config.toml
train_examples = 42238
crop_scale_min = 0.7
encoder_kernel_size = 7
kl_weight = 0.001
beta1 = 0.9
final_lr_fraction = 0
weight_decay = 0.1
Rows from block 3 of the encoder of a small image VAE, named by matrix and row number. Each number is 128 + 24 x the weight over its row's rms, rounded and kept within 0 to 255. All counts start at 0. After the name is the row's rms in percent of the matrix's.
After each channel's rows are labels from the 100 images, of 14976, where the channel reaches its highest value: "top examples" is what is common among them. Only what is clearly more common there than usual is listed. The data: capsule endoscopy frames (Kvasir-Capsule).
# pw: pointwise conv (encoder.blocks.3.pw.weight, 384x384x1x1), inputs 308-383

pw.107 097 [111 147 137 126 131 127 117 123  88 129 127 132 138 162 127 146 143 106 125  98 128 144 112 176 125 127 146 133 127 140 169 131 108 104  96 146  93 160 159 100 132  98 108 107 100 102 153 126 149 127 107  97 150 110 111 133 121 112  96 155 125 131  86 135 147 107  96 117 139 108 126 129 129 114 145 141]
top examples: finding: blood fresh

pw.20 105 [129 143 125 100 113 108 139  98 131 118 101 126 186 137 177 163 144 125 115  99 191 102 124 171 139 101 164  89 155 170 123 103  89  65  78 147  94 150 148  77 134 105 160 102 124 138 152 121 151 154  88 102 129 156 106 196 157 144 107  97 123 158 154 135 118 118 120 124 133 135 105 125 156 130 111 122]
top examples: finding: ileocecal valve

pw.206 099 [133  92 148 162 130 127 114 111 113 102 122 212  60 149 112  69 152 156 125 110  67 169 122  65 139 114  36  98 173 113 134  97 106 150 164 133 107 101  94 161 155 154 109 143 126 147 107 133 175 142 159 112 125  84 126  93  93  87 124 120 139 132 141 146 141 150 156 127 178  99 157 116 109 187 124 113]
top examples: finding: blood fresh

pw.198 099 [105 141 139 125 132 153 167 154 126 154 141 180 130 116 147 137 109 153 151 127 125 144  95 137 205 105 143 141 175 125 138 153  93 101 145 134 138  92 142 149 150 154 151 151 116  99 157 135 151 144 122 148 174 154  84 124 136 124 106 136 134 146 121 135 106 140 121 145 167 115 108 155  82 174 131 144]
top examples: finding: ileocecal valve

pw.72 096 [134 114  90 142 129 152 145 143 139 119 132 123 143 102 120 106 108 124 181 154  97 117  92 143 112 109 155 126 150 123 113 135 158 152 184 100 161  99  93 159 118 203 103 162 142 169 148 141 104 114 231 149 140 131 155 116 127 133 104 158 127 107 133 175 117 144 115 123 136 110 146 125 121 153  97 113]
top examples: finding: pylorus

pw.346 097 [125 113 131 144  94  88  72 116 119 128 132 154 174 121 114 131 114 115 140 112 102 155 139 103 132 108 102 121 134 133 149 108 142 103  26 132 109 139 139 130 152  74 115 122 119 124 106 136 133 110  97  89 119 108 103 158 145 159 138 152 119 115  88 108 138 131 139 110 100 120 118 105 123 135 116  97]
top examples: finding: ileocecal valve

pw.303 096 [142 116 151 135 137 137 173 148 124 135  97 127 158 134 143 110 105 140 117 100 100 100  58 153 196 167 142 141 167 148 131 176  81 134 123 125 130  97 109 128 107 109 127 114 144 157 143 128  61 167  94 183 172 144 123 137 117 110 101  97 116 104 148 162 142 143  61 140 153 148 112 141  65 160 100 131]
top examples: finding: ileocecal valve

pw.205 092 [118 157 152 141  93 151 186 166  88 153 123 171 145 145 118 102 123 134 140 105 140 150 135 147 167 134 167 145 122 152 140 138 136 128 117 119 125 117 105  96 120 109 143 115 144 159 144 154 131 196 125 167 153 129  94 122  99 133 115 106 128 151 173 119 139 131 133 116 130 104 116 166  89 118 102 131]
top examples: finding: ileocecal valve

pw.348 095 [141 180 134 106  99 121 115 131 116 137 119 142 166 137 157 142 115 110 117  98 135 123 100 166 141 103 192 109 140 126 136 108 141 129  69  86 139 139 121  97 114 103  87 106 124 139 158 181 143 101 140 100 105 171 140 152 182 150 169 149 145 146 185 117 118 112  48 166 141 146  88 118 136 126 122 145]
top examples: finding: blood fresh

pw.101 098 [129 125 157 133 117 150 139 147 154 137 115 132 130 100 118 117 114 139 155 111  93  84  58  85 127 137 127 120 148 139  95 186 124 124 124  91 129 125  76 146 125 121 111 145 123 135  98 126 137 135 151 147 160 115 135 110 109 117 133 116 142 136 165 162 134 109 117 122 161 119 148 142 130 174  97 135]
top examples: finding: ileocecal valve

pw.209 098 [ 91 174 121 123 108 144 188 116 104 154 139 117 166 124 109 114 121 136 164 141 107 117 100 164 159 102 161 133 137 191 150 113 140 111 119 108 167  87 121 144 138 145 112 141 116 104 151 114  59 151 137 129 172  99  90 113 127 116 111 142 139 113 165 124 129 149 100 106 139 120 152 132  69 140  90 110]
top examples: finding: ileocecal valve

pw.33 100 [105 129 123 128  84 125  73 137 128 104 151 149 173 141 104 157 137 155  90 113 141 157  81  87 133 120 141  96  99 147 135 149 153 129  85 150 124 128 157 108  91  79 138 125  87 129  97 129 118 100  86 120 107 139 136 116 154 177 132 136 154 129  95 117 116 112 121 116  92 123  95 131 125 110  89 113]
top examples: finding: blood fresh

pw.251 102 [128 140 128 122 101  86  92 119 116 117 157 149 111 136 157 112 111 121  93 103 137  93 193  95  92  63 116  92 114 158 195  89 135 115 132 115 127 160 122 125 164  74 138 109 127 119 128 129 111 135 132 134 107 141 100 178 116 132  88 132 129 116 126  97 144  74  81 129 125 141 108 122 152 134  87 136]
top examples: finding: ileocecal valve

pw.373 096 [131 127 155 113 144 109 156 172 110 132  97 188 146 104 118  87 110 154 140 118 114 148  87  87 170 191 130 129 156 127  93 216 112 144 104 118 134 110 128 157 108 141 136 160 125 169 154 155 108 132 163 117 152 161 120 122 114 120  82 121 106 154  97 127 106 158 128 127 176 121 115 166  81 141 132 131]
top examples: finding: ileocecal valve

pw.204 108 [136 141 131 153 139 116 121 151 145 113 141 191 152 133 160 120 112 163 165 118 117 160 108 118 178 160 150 157 134 141 131 204  99 125 148 119 143 137 123 121 160 123 162 154 102 177 120 145 104 152 139 162 182 140 149 120 147 144 157 111 123 148 150 145 111 123 135 132 141 123 135 151 143 138  93 126]
top examples: finding: ileocecal valve

pw.31 097 [142 106 134 150 100 171 100 137 144 130 128 167 171 124 100 129 115  81 104 124 148 126 119  55 129 113 179 119 110 126 152 103 185 162  68  86 122 122 144 103 121  87 122 123 130 149  95 124 141  52  96  91  88 149 105 147 171 159 158 132 124  89  87  93 168 120 104 119  78 168 149 119 120 121 161 147]
top examples: finding: blood fresh; finding: ileocecal valve

pw.95 105 [138 116 114 129 115 156 157 161 134 156 125 186 142 161 100 154  80 139 163 143 141 104  88 124 116 129 175 138 124 146 129 171  98  58  88 136 112 127 128 138 124 107 120 127 119 127 160 188 133 109 117 149 147 103 105 122 161 124 134 113 117 135 104 138 120  63  88 111 116  81 133 150 125 132 135 108]
top examples: finding: blood fresh

pw.194 102 [144 145 109  72  55 184 122 140 122  97 116 169 175 131 108 162 130  86 116 100 113 164  90 183 119 111 207 119 102 130 147 119 164 116  98 134 202 108 125 119 147 134 105 105 111 135 103 165 159  80 111 133  72  95 127 122 158 148 107 125 126 150 144 101  71 134  56 128 165 112 116 145 107 111 107 145]
top examples: finding: blood fresh

pw.64 106 [ 96 158 159  85 114 165 165 149  94 146 134 157 176 161 127 149 110 144 113  73 111 155 122 154 151 115 204 124 140 168 155 133 120 125 106 113 173 140 146 111 165 153 152 116 113 127 169 152 133 162 124 137 143 139  92 121 116 123 161 143 141 167 133 168 107 142 128 125 145 142 114 125 101 136 130 128]
top examples: finding: ileocecal valve

pw.224 101 [140 152 147 115 100 160 142 160  84 156 119 186 146 143 107 165 146  75 115 132 135 105 141 144 153 127 165 135 132 134 172 141 129 161 128 132 152 149 132 127 166  97 132  92 139 122 158 149 151 144 138 118 122 136 135 134 126 129 102 160 121 168 114 123 113 109 110 153  99  73 156 122 140 117 105 128]
top examples: finding: blood fresh

pw.383 100 [ 84 162 119 119  68 137 194 127  81 154 135 154 139 117 137 118  97 129 144 131 106 126 138 159 151 137 135 101 145 139 111 122  77  90 130 129 150  96 137 155 129 152 121 119 161 113 113 133 108 188 117 131 135 130  97 106 109 129  76 124 134 128 174 139 112 179 126  96 138 138 101 134 109 119 115 148]
top examples: finding: ileocecal valve

pw.364 097 [103 132 141 109  62 124 138 145  87 173 105 142 178 128 125 149 135  80 134  92 178 104 112  88 122 142 181 141 116 128 128 184 102  76 118 121 138 152 145 128  99 115  95  94 110 114 144 155  88 163 100 118 117  98 128 127 107 136  97 149 116 115 117 115 107  85  98 123  85  94 100 140 123 119  93 153]
top examples: finding: blood fresh

pw.335 101 [105 117 125 112 108  96 185 156  84 157 135 171 153  86 137 108 101 145 124 101 104 124 102 143 120 124 137 152 165 152 104 115 123 158 118 118 138 113 102 118  93 102 124 139 116 150  64 102 156 150 120 139 195 121 135  86 117 110  80 103 121 112 148 145 158 170 143  89 114 110 156 120  57 115 140 127]
top examples: finding: ileocecal valve

pw.117 102 [131 128 135 138 160 175 165 127 153 144 201 156 152 164 158 132 130 132 149 141 156 141 119 209 186 132 168 127 142 160 146 115 128 103 128 115 110 136 128 129 109 111 152 120 104 138 129 128 151 156 128 148 161 170 106 143 142 161  94 121 118 138 132 154 125 184 129 152 186 162 133 151 136 137 106 150]
top examples: finding: ileocecal valve

pw.50 094 [140 123 134 116  89 161 116 156 155 139 172 132 192 124 133 139 102 130 127 121 168 100 105 154 115 106 225 110 141 146 147 128 137 110 101  97 146 152 147  78 153  90 117 126 116 145 124 151 108 131 105 168 144 162  81 169 179 141 115 146 137  90 121 129 126 112  91 117 132 152 116 135 147 127  97 161]
top examples: finding: blood fresh

pw.216 102 [136 124 140  95 138 138 132 156 105 130 102 144 145 157 111 113 116 151 124 121  67 161 111  81 174 152 170 106 120 166 112 152 127 135 130 145 141 133 130 136 122 115 116 136 123 143 141 169  99 129 114 137 152 125 119 114 112  94  92 153 120 148 138 167 137 164  84 130 129 130 129 141  97 160  61 121]
top examples: finding: ileocecal valve

pw.287 107 [125 101 135 133 126 111 146  93 115 107 110  98 143 132  73  67 109  89 130 121  94  91  92  58 140 162 110 122 138 146 111 154 144 113 102  80 155 134 126 170 160 125 110 111 139  90 143 160 106 125 125 144  94  88 140 104 131 133 129 111 105 121 124 125 137  91  81 148 131 132 108 177 105 140 138 118]
top examples: finding: ileocecal valve

pw.257 096 [110 136 125 132  61 115 116 118  93 131 115 111 130 137 117 176 135 118 117  91 151 112 143  98 132  86 156 114 152 131 151 136 130 108  41 126 106 135 184 105  91  83 114 152 126 104 111  91 130 108 124  81  95 121  93 154 195 165 106 131 130 122  91 109 132  86  94 110 116 173 121  93 136 119 106 106]
top examples: finding: ileocecal valve

pw.163 099 [135 187 107 114 145 151 182 185 107 180 131 191 141 110 126 141 124 127 136 137 130 134 114 155 151 122 127 123 132 151 127 145 127 139  93 163 152 117 132 150 137  98 155 141 114  90 132 127 128 139 107 128 171 165  95 108 118 153  75 160 117 149 144 119 115 160 131 131 117 100 127 165  71 140  68  98]
top examples: finding: ileocecal valve

pw.322 097 [100 118 124 144 131 126 161 132  96 162 153 159 150  96 122 104 130 114 150 136 107 141 131 161 158 111 165 129 133 157 141 136  89 133 128 113 125 114 111  98  84  89 123 130 136 113 148 118 160 168 102 145 186 118 128 111 119  97 120 113 142 111 136 137 138 171 115 101 146 101 139 168  67 143 106  96]
top examples: finding: ileocecal valve

pw.269 105 [128 125 106 132  91 135 108 124  88 138 141 155 146 138 111 137 135 143 112 103 128 144 111  67 123 107 121  81 131 148 136 106 136  80 117 123 134 135 163 134 159 116 167 121 123  89 126 115 195  81 140  68 118 107 109 143 155 153 146 143 128 159  91  89 121 130 128 119 120 116 116 136 122 124 131 154]
top examples: finding: ileocecal valve

pw.193 102 [142 114  98  95 123 171  98 147 129 102 113 120 141  85 136 153 100 139  77 112 105 139 113 152 124 141 147 147 113 137 118 147 121 107 114 110 148 200 166 101 132 137 108 104 131 170  94 151 151  69 141 132  91 105 124 134 160 126 143 114 147  96 102 138 113  84  68 109  99 114 163 118 130 146  51 135]
top examples: finding: blood fresh

pw.21 097 [167 151 123 105  97 103 122 141 128 133 117 126 178 127 137 142 112 120 152  66 142 150  87  68 139  79 156 123  91 142 150  97 128 124  80 156 116 143 136  70 119  81 148 101 136  99 153 108 143 124  76  99 136 126 116 177 168 153 103  89 175  98 109 129 118 123 131 110 135 141 142 134 134 112 105 129]
top examples: finding: blood fresh

pw.280 102 [132 131 125  80 106 119 105 159  94 149 108 137 173 124 125 120 104 137 136 123 133 136 107 105  90 145 152 130 121 117 105 184 142  90 109 107 109 149 131 113 109 102 114 134 109 167  71 138  92 102 113 106 133 122 131 152 171 163 113 128 140 106 119 107 133 117  77 105 104 146 136  81 158 134 100 107]
top examples: finding: blood fresh

pw.227 096 [134 132 159  87 117 151 125 110  69 130 141 164 167  95  90 146 104 135 105 101  84 126 130  76 125 125 129 120 106 119 132  98 146 151  76 123 121 137 117  97 146  69 108 100 149 137 121 139 156  54 102 118  98 124 103 144 156 191 137 149 151 117 100  86 101 121 101 168 143 150 137 131 119 135 128 126]
top examples: finding: ileocecal valve

pw.354 104 [ 97 110 131 156 113 128  68 126 140 134 137 143 133  98 134 177 110 127 112 124 147 165  66  92 112 108 127 120 140 112 126 102 153 157  99 149  96 143 162  96 130 139 163 114 138 115 110  97 201 116 122  97 150 122 135 131 151 147  97 109 101 146 106 133 181  94 130 116 137 115  80 181 120 133 161 136]
top examples: finding: ileocecal valve