A small image VAE, trained from scratch: 42238 training examples.
Rows from block 3 of the encoder of a small image VAE, named by matrix and row number. Each number is 128 + 24 x the weight over its row's rms, rounded and kept within 0 to 255. All counts start at 0. Numbers have three digits each.
After each channel's rows are labels from the 100 images, of 14976, where the channel reaches its highest value: "responds to" is what is common among them. Only what is clearly more common there than usual is listed. The data: capsule endoscopy frames (Kvasir-Capsule). In brackets: how many of the 100, against the usual share in percent.
# pw: pointwise conv (encoder.blocks.3.pw.weight, 384x384x1x1), inputs 308-383

pw.375:152079144156163092113134137102120113124128144091143140171131109131139116110126098115116092110138133131176122106120119181147161125152126120122139109114154129148113131112088123147151169120120131152112124151190100154100150149089115
responds to: finding: pylorus (29 vs 3.4)

pw.222:107136110145111104120141117130135087128121099108133085135118104116146069103132133097138164129102139141114090127134097134140134116104121128085116125109130129119116102150122110130096156143156146127111118153147107144102142153102092
responds to: finding: pylorus (35 vs 3.4)

pw.132:147118151142110153135127153133114162133131150120156161137139137111113160084168140145144091140162158125157159153135097163132171159127128150121151129157191142105159135123144124182181124140143149113134123155108157201140160145128116
responds to: finding: pylorus (35 vs 3.4)

pw.120:180131123144158151090107156105117119129098149099174132117152166131138137122128122090153144100113132090118140120138130133117142152125123109084131147136142142125127117138105115160136172123145102124121148141176124144167144096166098
responds to: finding: foreign body (25 vs 1.6)

pw.248:101117203164138148140116153094152132141096130103106140127116139111115109121088103128155122117095104170159111128104131130129156124130122146075176149109149111120152122138138086125156114105100111150120132205145125130117159145127193
responds to: finding: foreign body (26 vs 1.6)

pw.23:122131118155189121130120159099128085032154156100166186102129121155141107107165111138127133123169116142183102097128105168129160120158133120106130128097176123119102170106105101123152135104138135147104132176158128159140115131159161
responds to: finding: pylorus (31 vs 3.4)

pw.305:124123101059102129165140111129108141180135145150129164181094146105121104133102166144148123123160121115102100163135125114081105151076144101131177135122123130113180151177144144142135137098154105142083080114088134146135150125139130
responds to: finding: blood fresh (38 vs 0.9)

pw.136:128131114095139129081182133116107144105117144128174176105119130157092114066170143188093113091175128102136140126141121138107137119141127170131134111132165129111131161097129116153132128145128155123102115100167073151112094154107089
responds to: finding: pylorus (25 vs 3.4)

pw.370:159139144170121134129167134125094158099120171131187160125087157154113116124158130144092066134132151121130114102140126147160135174146110131107115147081143106119128147130104152203128097188116145131082075114113129126141157113109122
responds to: finding: pylorus (35 vs 3.4)

pw.43:154134123105110151112129126146137157142122149137122121112133156135146171132159173190118130128182104132109145117170146106131105091119113152143159117148106132121133127131166135138155106133126152097121102112145108119095141098131137
responds to: finding: blood fresh (31 vs 0.9)

pw.177:161130122129129104110134159144121171085108134129108157101113109120132101097111108098112161119132122147105096111158138121146122126110104149106134108087119079095118109148140109165123125118111075159081098131134122111115217104100129
responds to: finding: foreign body (28 vs 1.6); finding: lymphangiectasia (27 vs 1.3)

pw.131:126185117116094118124113081140099120151156114116080108113110169139089091111102138155080141150146080114109143107142152125083134092151165113120155101110121125130132118105152173089150077095138160152099107119143100139116130144129155
responds to: finding: blood fresh (31 vs 0.9)

pw.186:126123154108137104101155167105114129111132126123126139156111131129139136126140125135087141099172160119113120082134127103121106133149076119143102149090136145136125185150159117156133088157117128148147124145126201093106133128126129
responds to: finding: lymphangiectasia (25 vs 1.3)

pw.34:131141133130136143140122093090155155139125175099098129106118159106087120102142107144129119069120061129175168095112065140116157103152150152132159101137135139109153130122140116124158106100129128112120123146130112156160121137173097
responds to: finding: pylorus (27 vs 3.4)

pw.188:113137124131085133134212129139119109153132120151151131140113195111125126109153185126119123134179119102083115087182187105098121114124118163107188107108117127140124136102162137130138090138151127115091092107141108103138141108128158
responds to: finding: blood fresh (55 vs 0.9)

pw.240:134160112122072143139125067168108156123115129149102125121130116105131078150138138118123147164180101145133167113106116104075097126099149108122109149124096116121108094131120136119104104165111087172108150087118123105115116136115118
responds to: finding: blood fresh (27 vs 0.9)

pw.135:153127100116114126129112120174116126119136128144119133111126110164135104133126156138104151088160142144133125107130101132152100107125087122185150135099073112145114114117145126100107135139125148126125146108129093134146184116106128
responds to: finding: blood fresh (39 vs 0.9)

pw.15:144126150153163112079117138098110097094109193128149196120111112119086085084154130161106128096137141126153117137124125157112127103125095124103113147122146148105145155134122091138163134109119110147090102137148136113117147104114133
responds to: finding: pylorus (29 vs 3.4)

pw.365:114139145100112108119099111161158208180146118140112127162143138137134110153092158108128131119110121110078139129146151113143055146084112118163115132139141126111169114183142148100148157131107106146157137156113156101051144129102121
responds to: finding: pylorus (35 vs 3.4)

pw.8:120108079152138173141141106124118193101101128150120098122127096125132154118128136132140117114135146163152142167101110139114171125126164137164111134138156171148083146100112107131173109135151143095120156137134116163130125119122114
responds to: finding: pylorus (25 vs 3.4)

pw.11:110156150134113185121124126140107143156128182103141149159127187149133158119127133153107141124123128144169132139165151136142158124107129153129125133150155150113132156173140129180171143129141144115080107108141096155094152096133142
responds to: finding: foreign body (25 vs 1.6)

pw.87:091120111136097075144132106139153150155133097123133138105104090153136074113125139118105122133121114162113131110151127134145067120146118068154173164124101133147094096124135147117147150137115128114125118125114129140128129139148110
responds to: finding: ileocecal valve (27 vs 8.8)

pw.236:150119161131119124086127153138129147138120093123121155147140092161111108111143121125140123123113164160074155130113129135137113099130147119171159105111162113104168104118179116162139132128090114118158104189111197090111170145137098
responds to: finding: lymphangiectasia (25 vs 1.3); finding: foreign body (25 vs 1.6)

pw.275:153135120163184119088143151120121167099133178111169152146125120133147137098128112160125116118126135102157136120135109161144191152158142153124144095118190126122109146138116117157161147097146119153109147153182107176144152161136094
responds to: finding: pylorus (32 vs 3.4)

pw.196:131128099123146130178118103144114197090115123107137106151141109163126151129110114129131137124114102142142178151093093133098114138162139121147152115129121174146117137080106101115129105154141113131147138127140123138156121147151109
responds to: finding: blood fresh (40 vs 0.9)

pw.66:132126149128170149122122134153139116158168120098173148161161133112141216152112147149104157126086142179101118143121153118141124126116109122095166124144129108096156132125144123137177140181142089105159136167090147171110123116127115
responds to: finding: foreign body (29 vs 1.6)

pw.279:135078129122119136089120161113156145110133148116139130096148168097137097141123156143112138124130154179077099141150172127137157128163134152119147111109107135099167134106163128137137156129080110117147079186162107118101144124140140
responds to: finding: lymphangiectasia (25 vs 1.3)

pw.22:115146139117037146090129125135142143177113108172105118098123159135122117138131147121117123130109093112080080112145157082123129107132102143090140134125059086112123121159188231135115140132100120143081113117105124104130133128133126
responds to: finding: blood fresh (38 vs 0.9)

pw.51:124121097135093133101117143123106101134097134159163096144117146084108101123133179136124117140152173155041082110142154113077103125126106118093123138091063088080127128142144171119124141112079132178103110121144128143126150143107148
responds to: finding: blood fresh (29 vs 0.9)

pw.116:112126095144113114154109134124099131175117140158169131160145145149118072149090121119093155125126103152137102122119104108118104150124126077150137160116099110175100135078142116124104143140120132178145140115130125123125091128114142
responds to: finding: blood fresh (43 vs 0.9)

pw.217:127080125111186108091118117125122130080141129041221174121100106147120123078140058117085125111106115134160136127124115153130134147135124108080131102106129108139138155100125124150159143130105133133101129143175081141108130126127142
responds to: finding: pylorus (28 vs 3.4)

pw.274:113133132136133091125128111121136154133127095109104123184198122124124154123138120131170129116123117149126120127091121180082101098152108167143098122139159156145129126097109113081096080123164127082187157123153118121120082151186112
responds to: finding: ileocecal valve (26 vs 8.8)

pw.113:158175180111127151128135120142119138141144121117118134153111141091113087138123128159101129123112153130155116138152135135173096138109130154111131096121104100074178117127155146145131131139131108117100106140134168140119204108131120
responds to: finding: lymphangiectasia (25 vs 1.3)

pw.371:092131129124108148161194133115122151164113196174125127123095162172124154157136187107147152105135095129106113145148137107138140124075112132174182139090106107118114114175143132137120116142146183105110083122136136117110135118093128
responds to: finding: blood fresh (41 vs 0.9)

pw.362:129125148190117126109111138133088115045107146112170083103104167137118107123167094137102109130153105099164144156116101134122169154127144132124146147097143124143140165092091119125152136131134171131079131115145119110096143160099139
responds to: finding: pylorus (28 vs 3.4)

pw.5:118167208134141106100109134133129133177100125122142163109143116126138104151115122121116128153087122176125094148135092141118123110111094117131113093100126134131150122135148102141159138121169156122132132176140144133127143125121163
responds to: finding: ileocecal valve (28 vs 8.8)

pw.180:153142143115103126148148122148077096101119128102132148160062126121117129114165130142133134122158123134130130143124092154125127136132109151111145099147127156108149105151164131145144116134120110106101116116135117137118157134106152
responds to: finding: pylorus (27 vs 3.4)

pw.80:143118146104118110105108147128153166138117120115109118121127170159141117123112106115078108109091192109103112076141143117166111115116135122140098149096109120100166095141166154130130152176084113103121103130135112140108170137134162
responds to: finding: blood fresh (31 vs 0.9)

pw.70:121146123124125152174121098142123179109113114117118093135150124130124156124140125131154156147111111149157165168100087133115160130097157110149120102193129184161111115109102095104116115127175097131158130110105097120152067112117090
responds to: finding: blood fresh (25 vs 0.9)

pw.84:156120163116123121090143134142130151122114141142139141162120129158126084121149152124119130123133147130091141122164130103104134140118086107131125135038105096128110119170115156195115121156069112111101133170118124116138191144158119
responds to: finding: foreign body (26 vs 1.6); finding: lymphangiectasia (25 vs 1.3)

pw.61:119115141103133083092134151104104129128123118116130147139116130137132128121121107121091118129141152117070144114146131106150103115102114106129121110063139107139157110142155114157137081138070150128129120177121130093130146101128141
responds to: finding: foreign body (26 vs 1.6)

pw.265:118165176118153098099089162139116139112129142128108218068141087161105133120190129144118136099105129165115123098117140142118113096168137147126149115123128141145101140117150129126154115119140134119139113150131162166145151118127116
responds to: finding: foreign body (30 vs 1.6)

pw.139:131135119180143128136129097131105168068148128094143101110119099133115135131144144139154135123145101158116163110126068151129179126130153112124123131113185157123104134074063039089126123098110115123134135145108101141128108140149124
responds to: finding: pylorus (26 vs 3.4)

pw.170:143114159124120136114108147077078090156115138113120180151130128104111136129114153127122156107129113145121095134117123172110171143134131147127149082119129126117164111156124106128134159088140160121139127174134115151102158124135088
responds to: finding: lymphangiectasia (27 vs 1.3); finding: foreign body (27 vs 1.6)

pw.114:171143141136130118099139140095123133110134177124189148123085130150127131104128116121125131148150133103125153131126128131126173137131142141131126119114158153112145157166135122150187138114151150123091113098159118187139167134116116
responds to: finding: pylorus (34 vs 3.4); finding: foreign body (31 vs 1.6)

pw.129:130172130081087111138120084147134145181140105145130126145104159145113059161113152104096123128134156131045145142129164085130071091102117100124158123124104070141168117141180162106152116134103106153107138120114129112102145112123154
responds to: finding: blood fresh (26 vs 0.9)

pw.179:141123127116161129090162138135172138113093173114158146152150107166145189127138121143120136159143174145108123114128143125140089123161129096155121204114109112131117129090147107155179151195141112153153140148107132143121134125120161
responds to: finding: ileocecal valve (41 vs 8.8)

pw.309:137138191156138162124118140104130157142107126093120157129115133131122120114112126163108108119132127118118114146099105154148121121141146134085129083096140127096179112136148108151127150129102142156136112192126139118137118160139110
responds to: finding: lymphangiectasia (26 vs 1.3); finding: foreign body (25 vs 1.6); finding: pylorus (25 vs 3.4)

pw.45:152125147155114135108139160077103151113111115147152157121123119116110127115141133133121124120133143150146106104133123158119188120117125167137136123104142122101141164191151116143119143136107096114124100154150106144106207166159104
responds to: finding: foreign body (26 vs 1.6); finding: lymphangiectasia (25 vs 1.3)

pw.27:129141120093078116132138083132150100186159150126109122123113161100109142180146197120140183138170134100086095141139149094113090089069102117129129098110146127114157123151154140129138145114147114138115105139139117147133151132111167
responds to: finding: blood fresh (43 vs 0.9)

pw.172:117106117152199103105144126109090113068145130071156162103148117155157126131151098108138131136117087157174150129142109153117125131137165117093113093142189126136154159110113101114122112124136115146094130141161124158091151135140135
responds to: finding: pylorus (30 vs 3.4)

pw.159:141131110120153126087121140107148144135136130125129124097164128120178120086096129103148129180126113153148131129122120106125136092112133136140113145135157148166151084149127120117104155097120078178124146164120141135117166108132140
responds to: finding: pylorus (27 vs 3.4)

pw.258:179071166144114138080126144111157161112086109135138163132142127122136089161114159110131119140087145132125141151161121133157111159116111085100118151083129126128122112120116115188125132127096106121072105176139154142107190104158124
responds to: finding: lymphangiectasia (25 vs 1.3)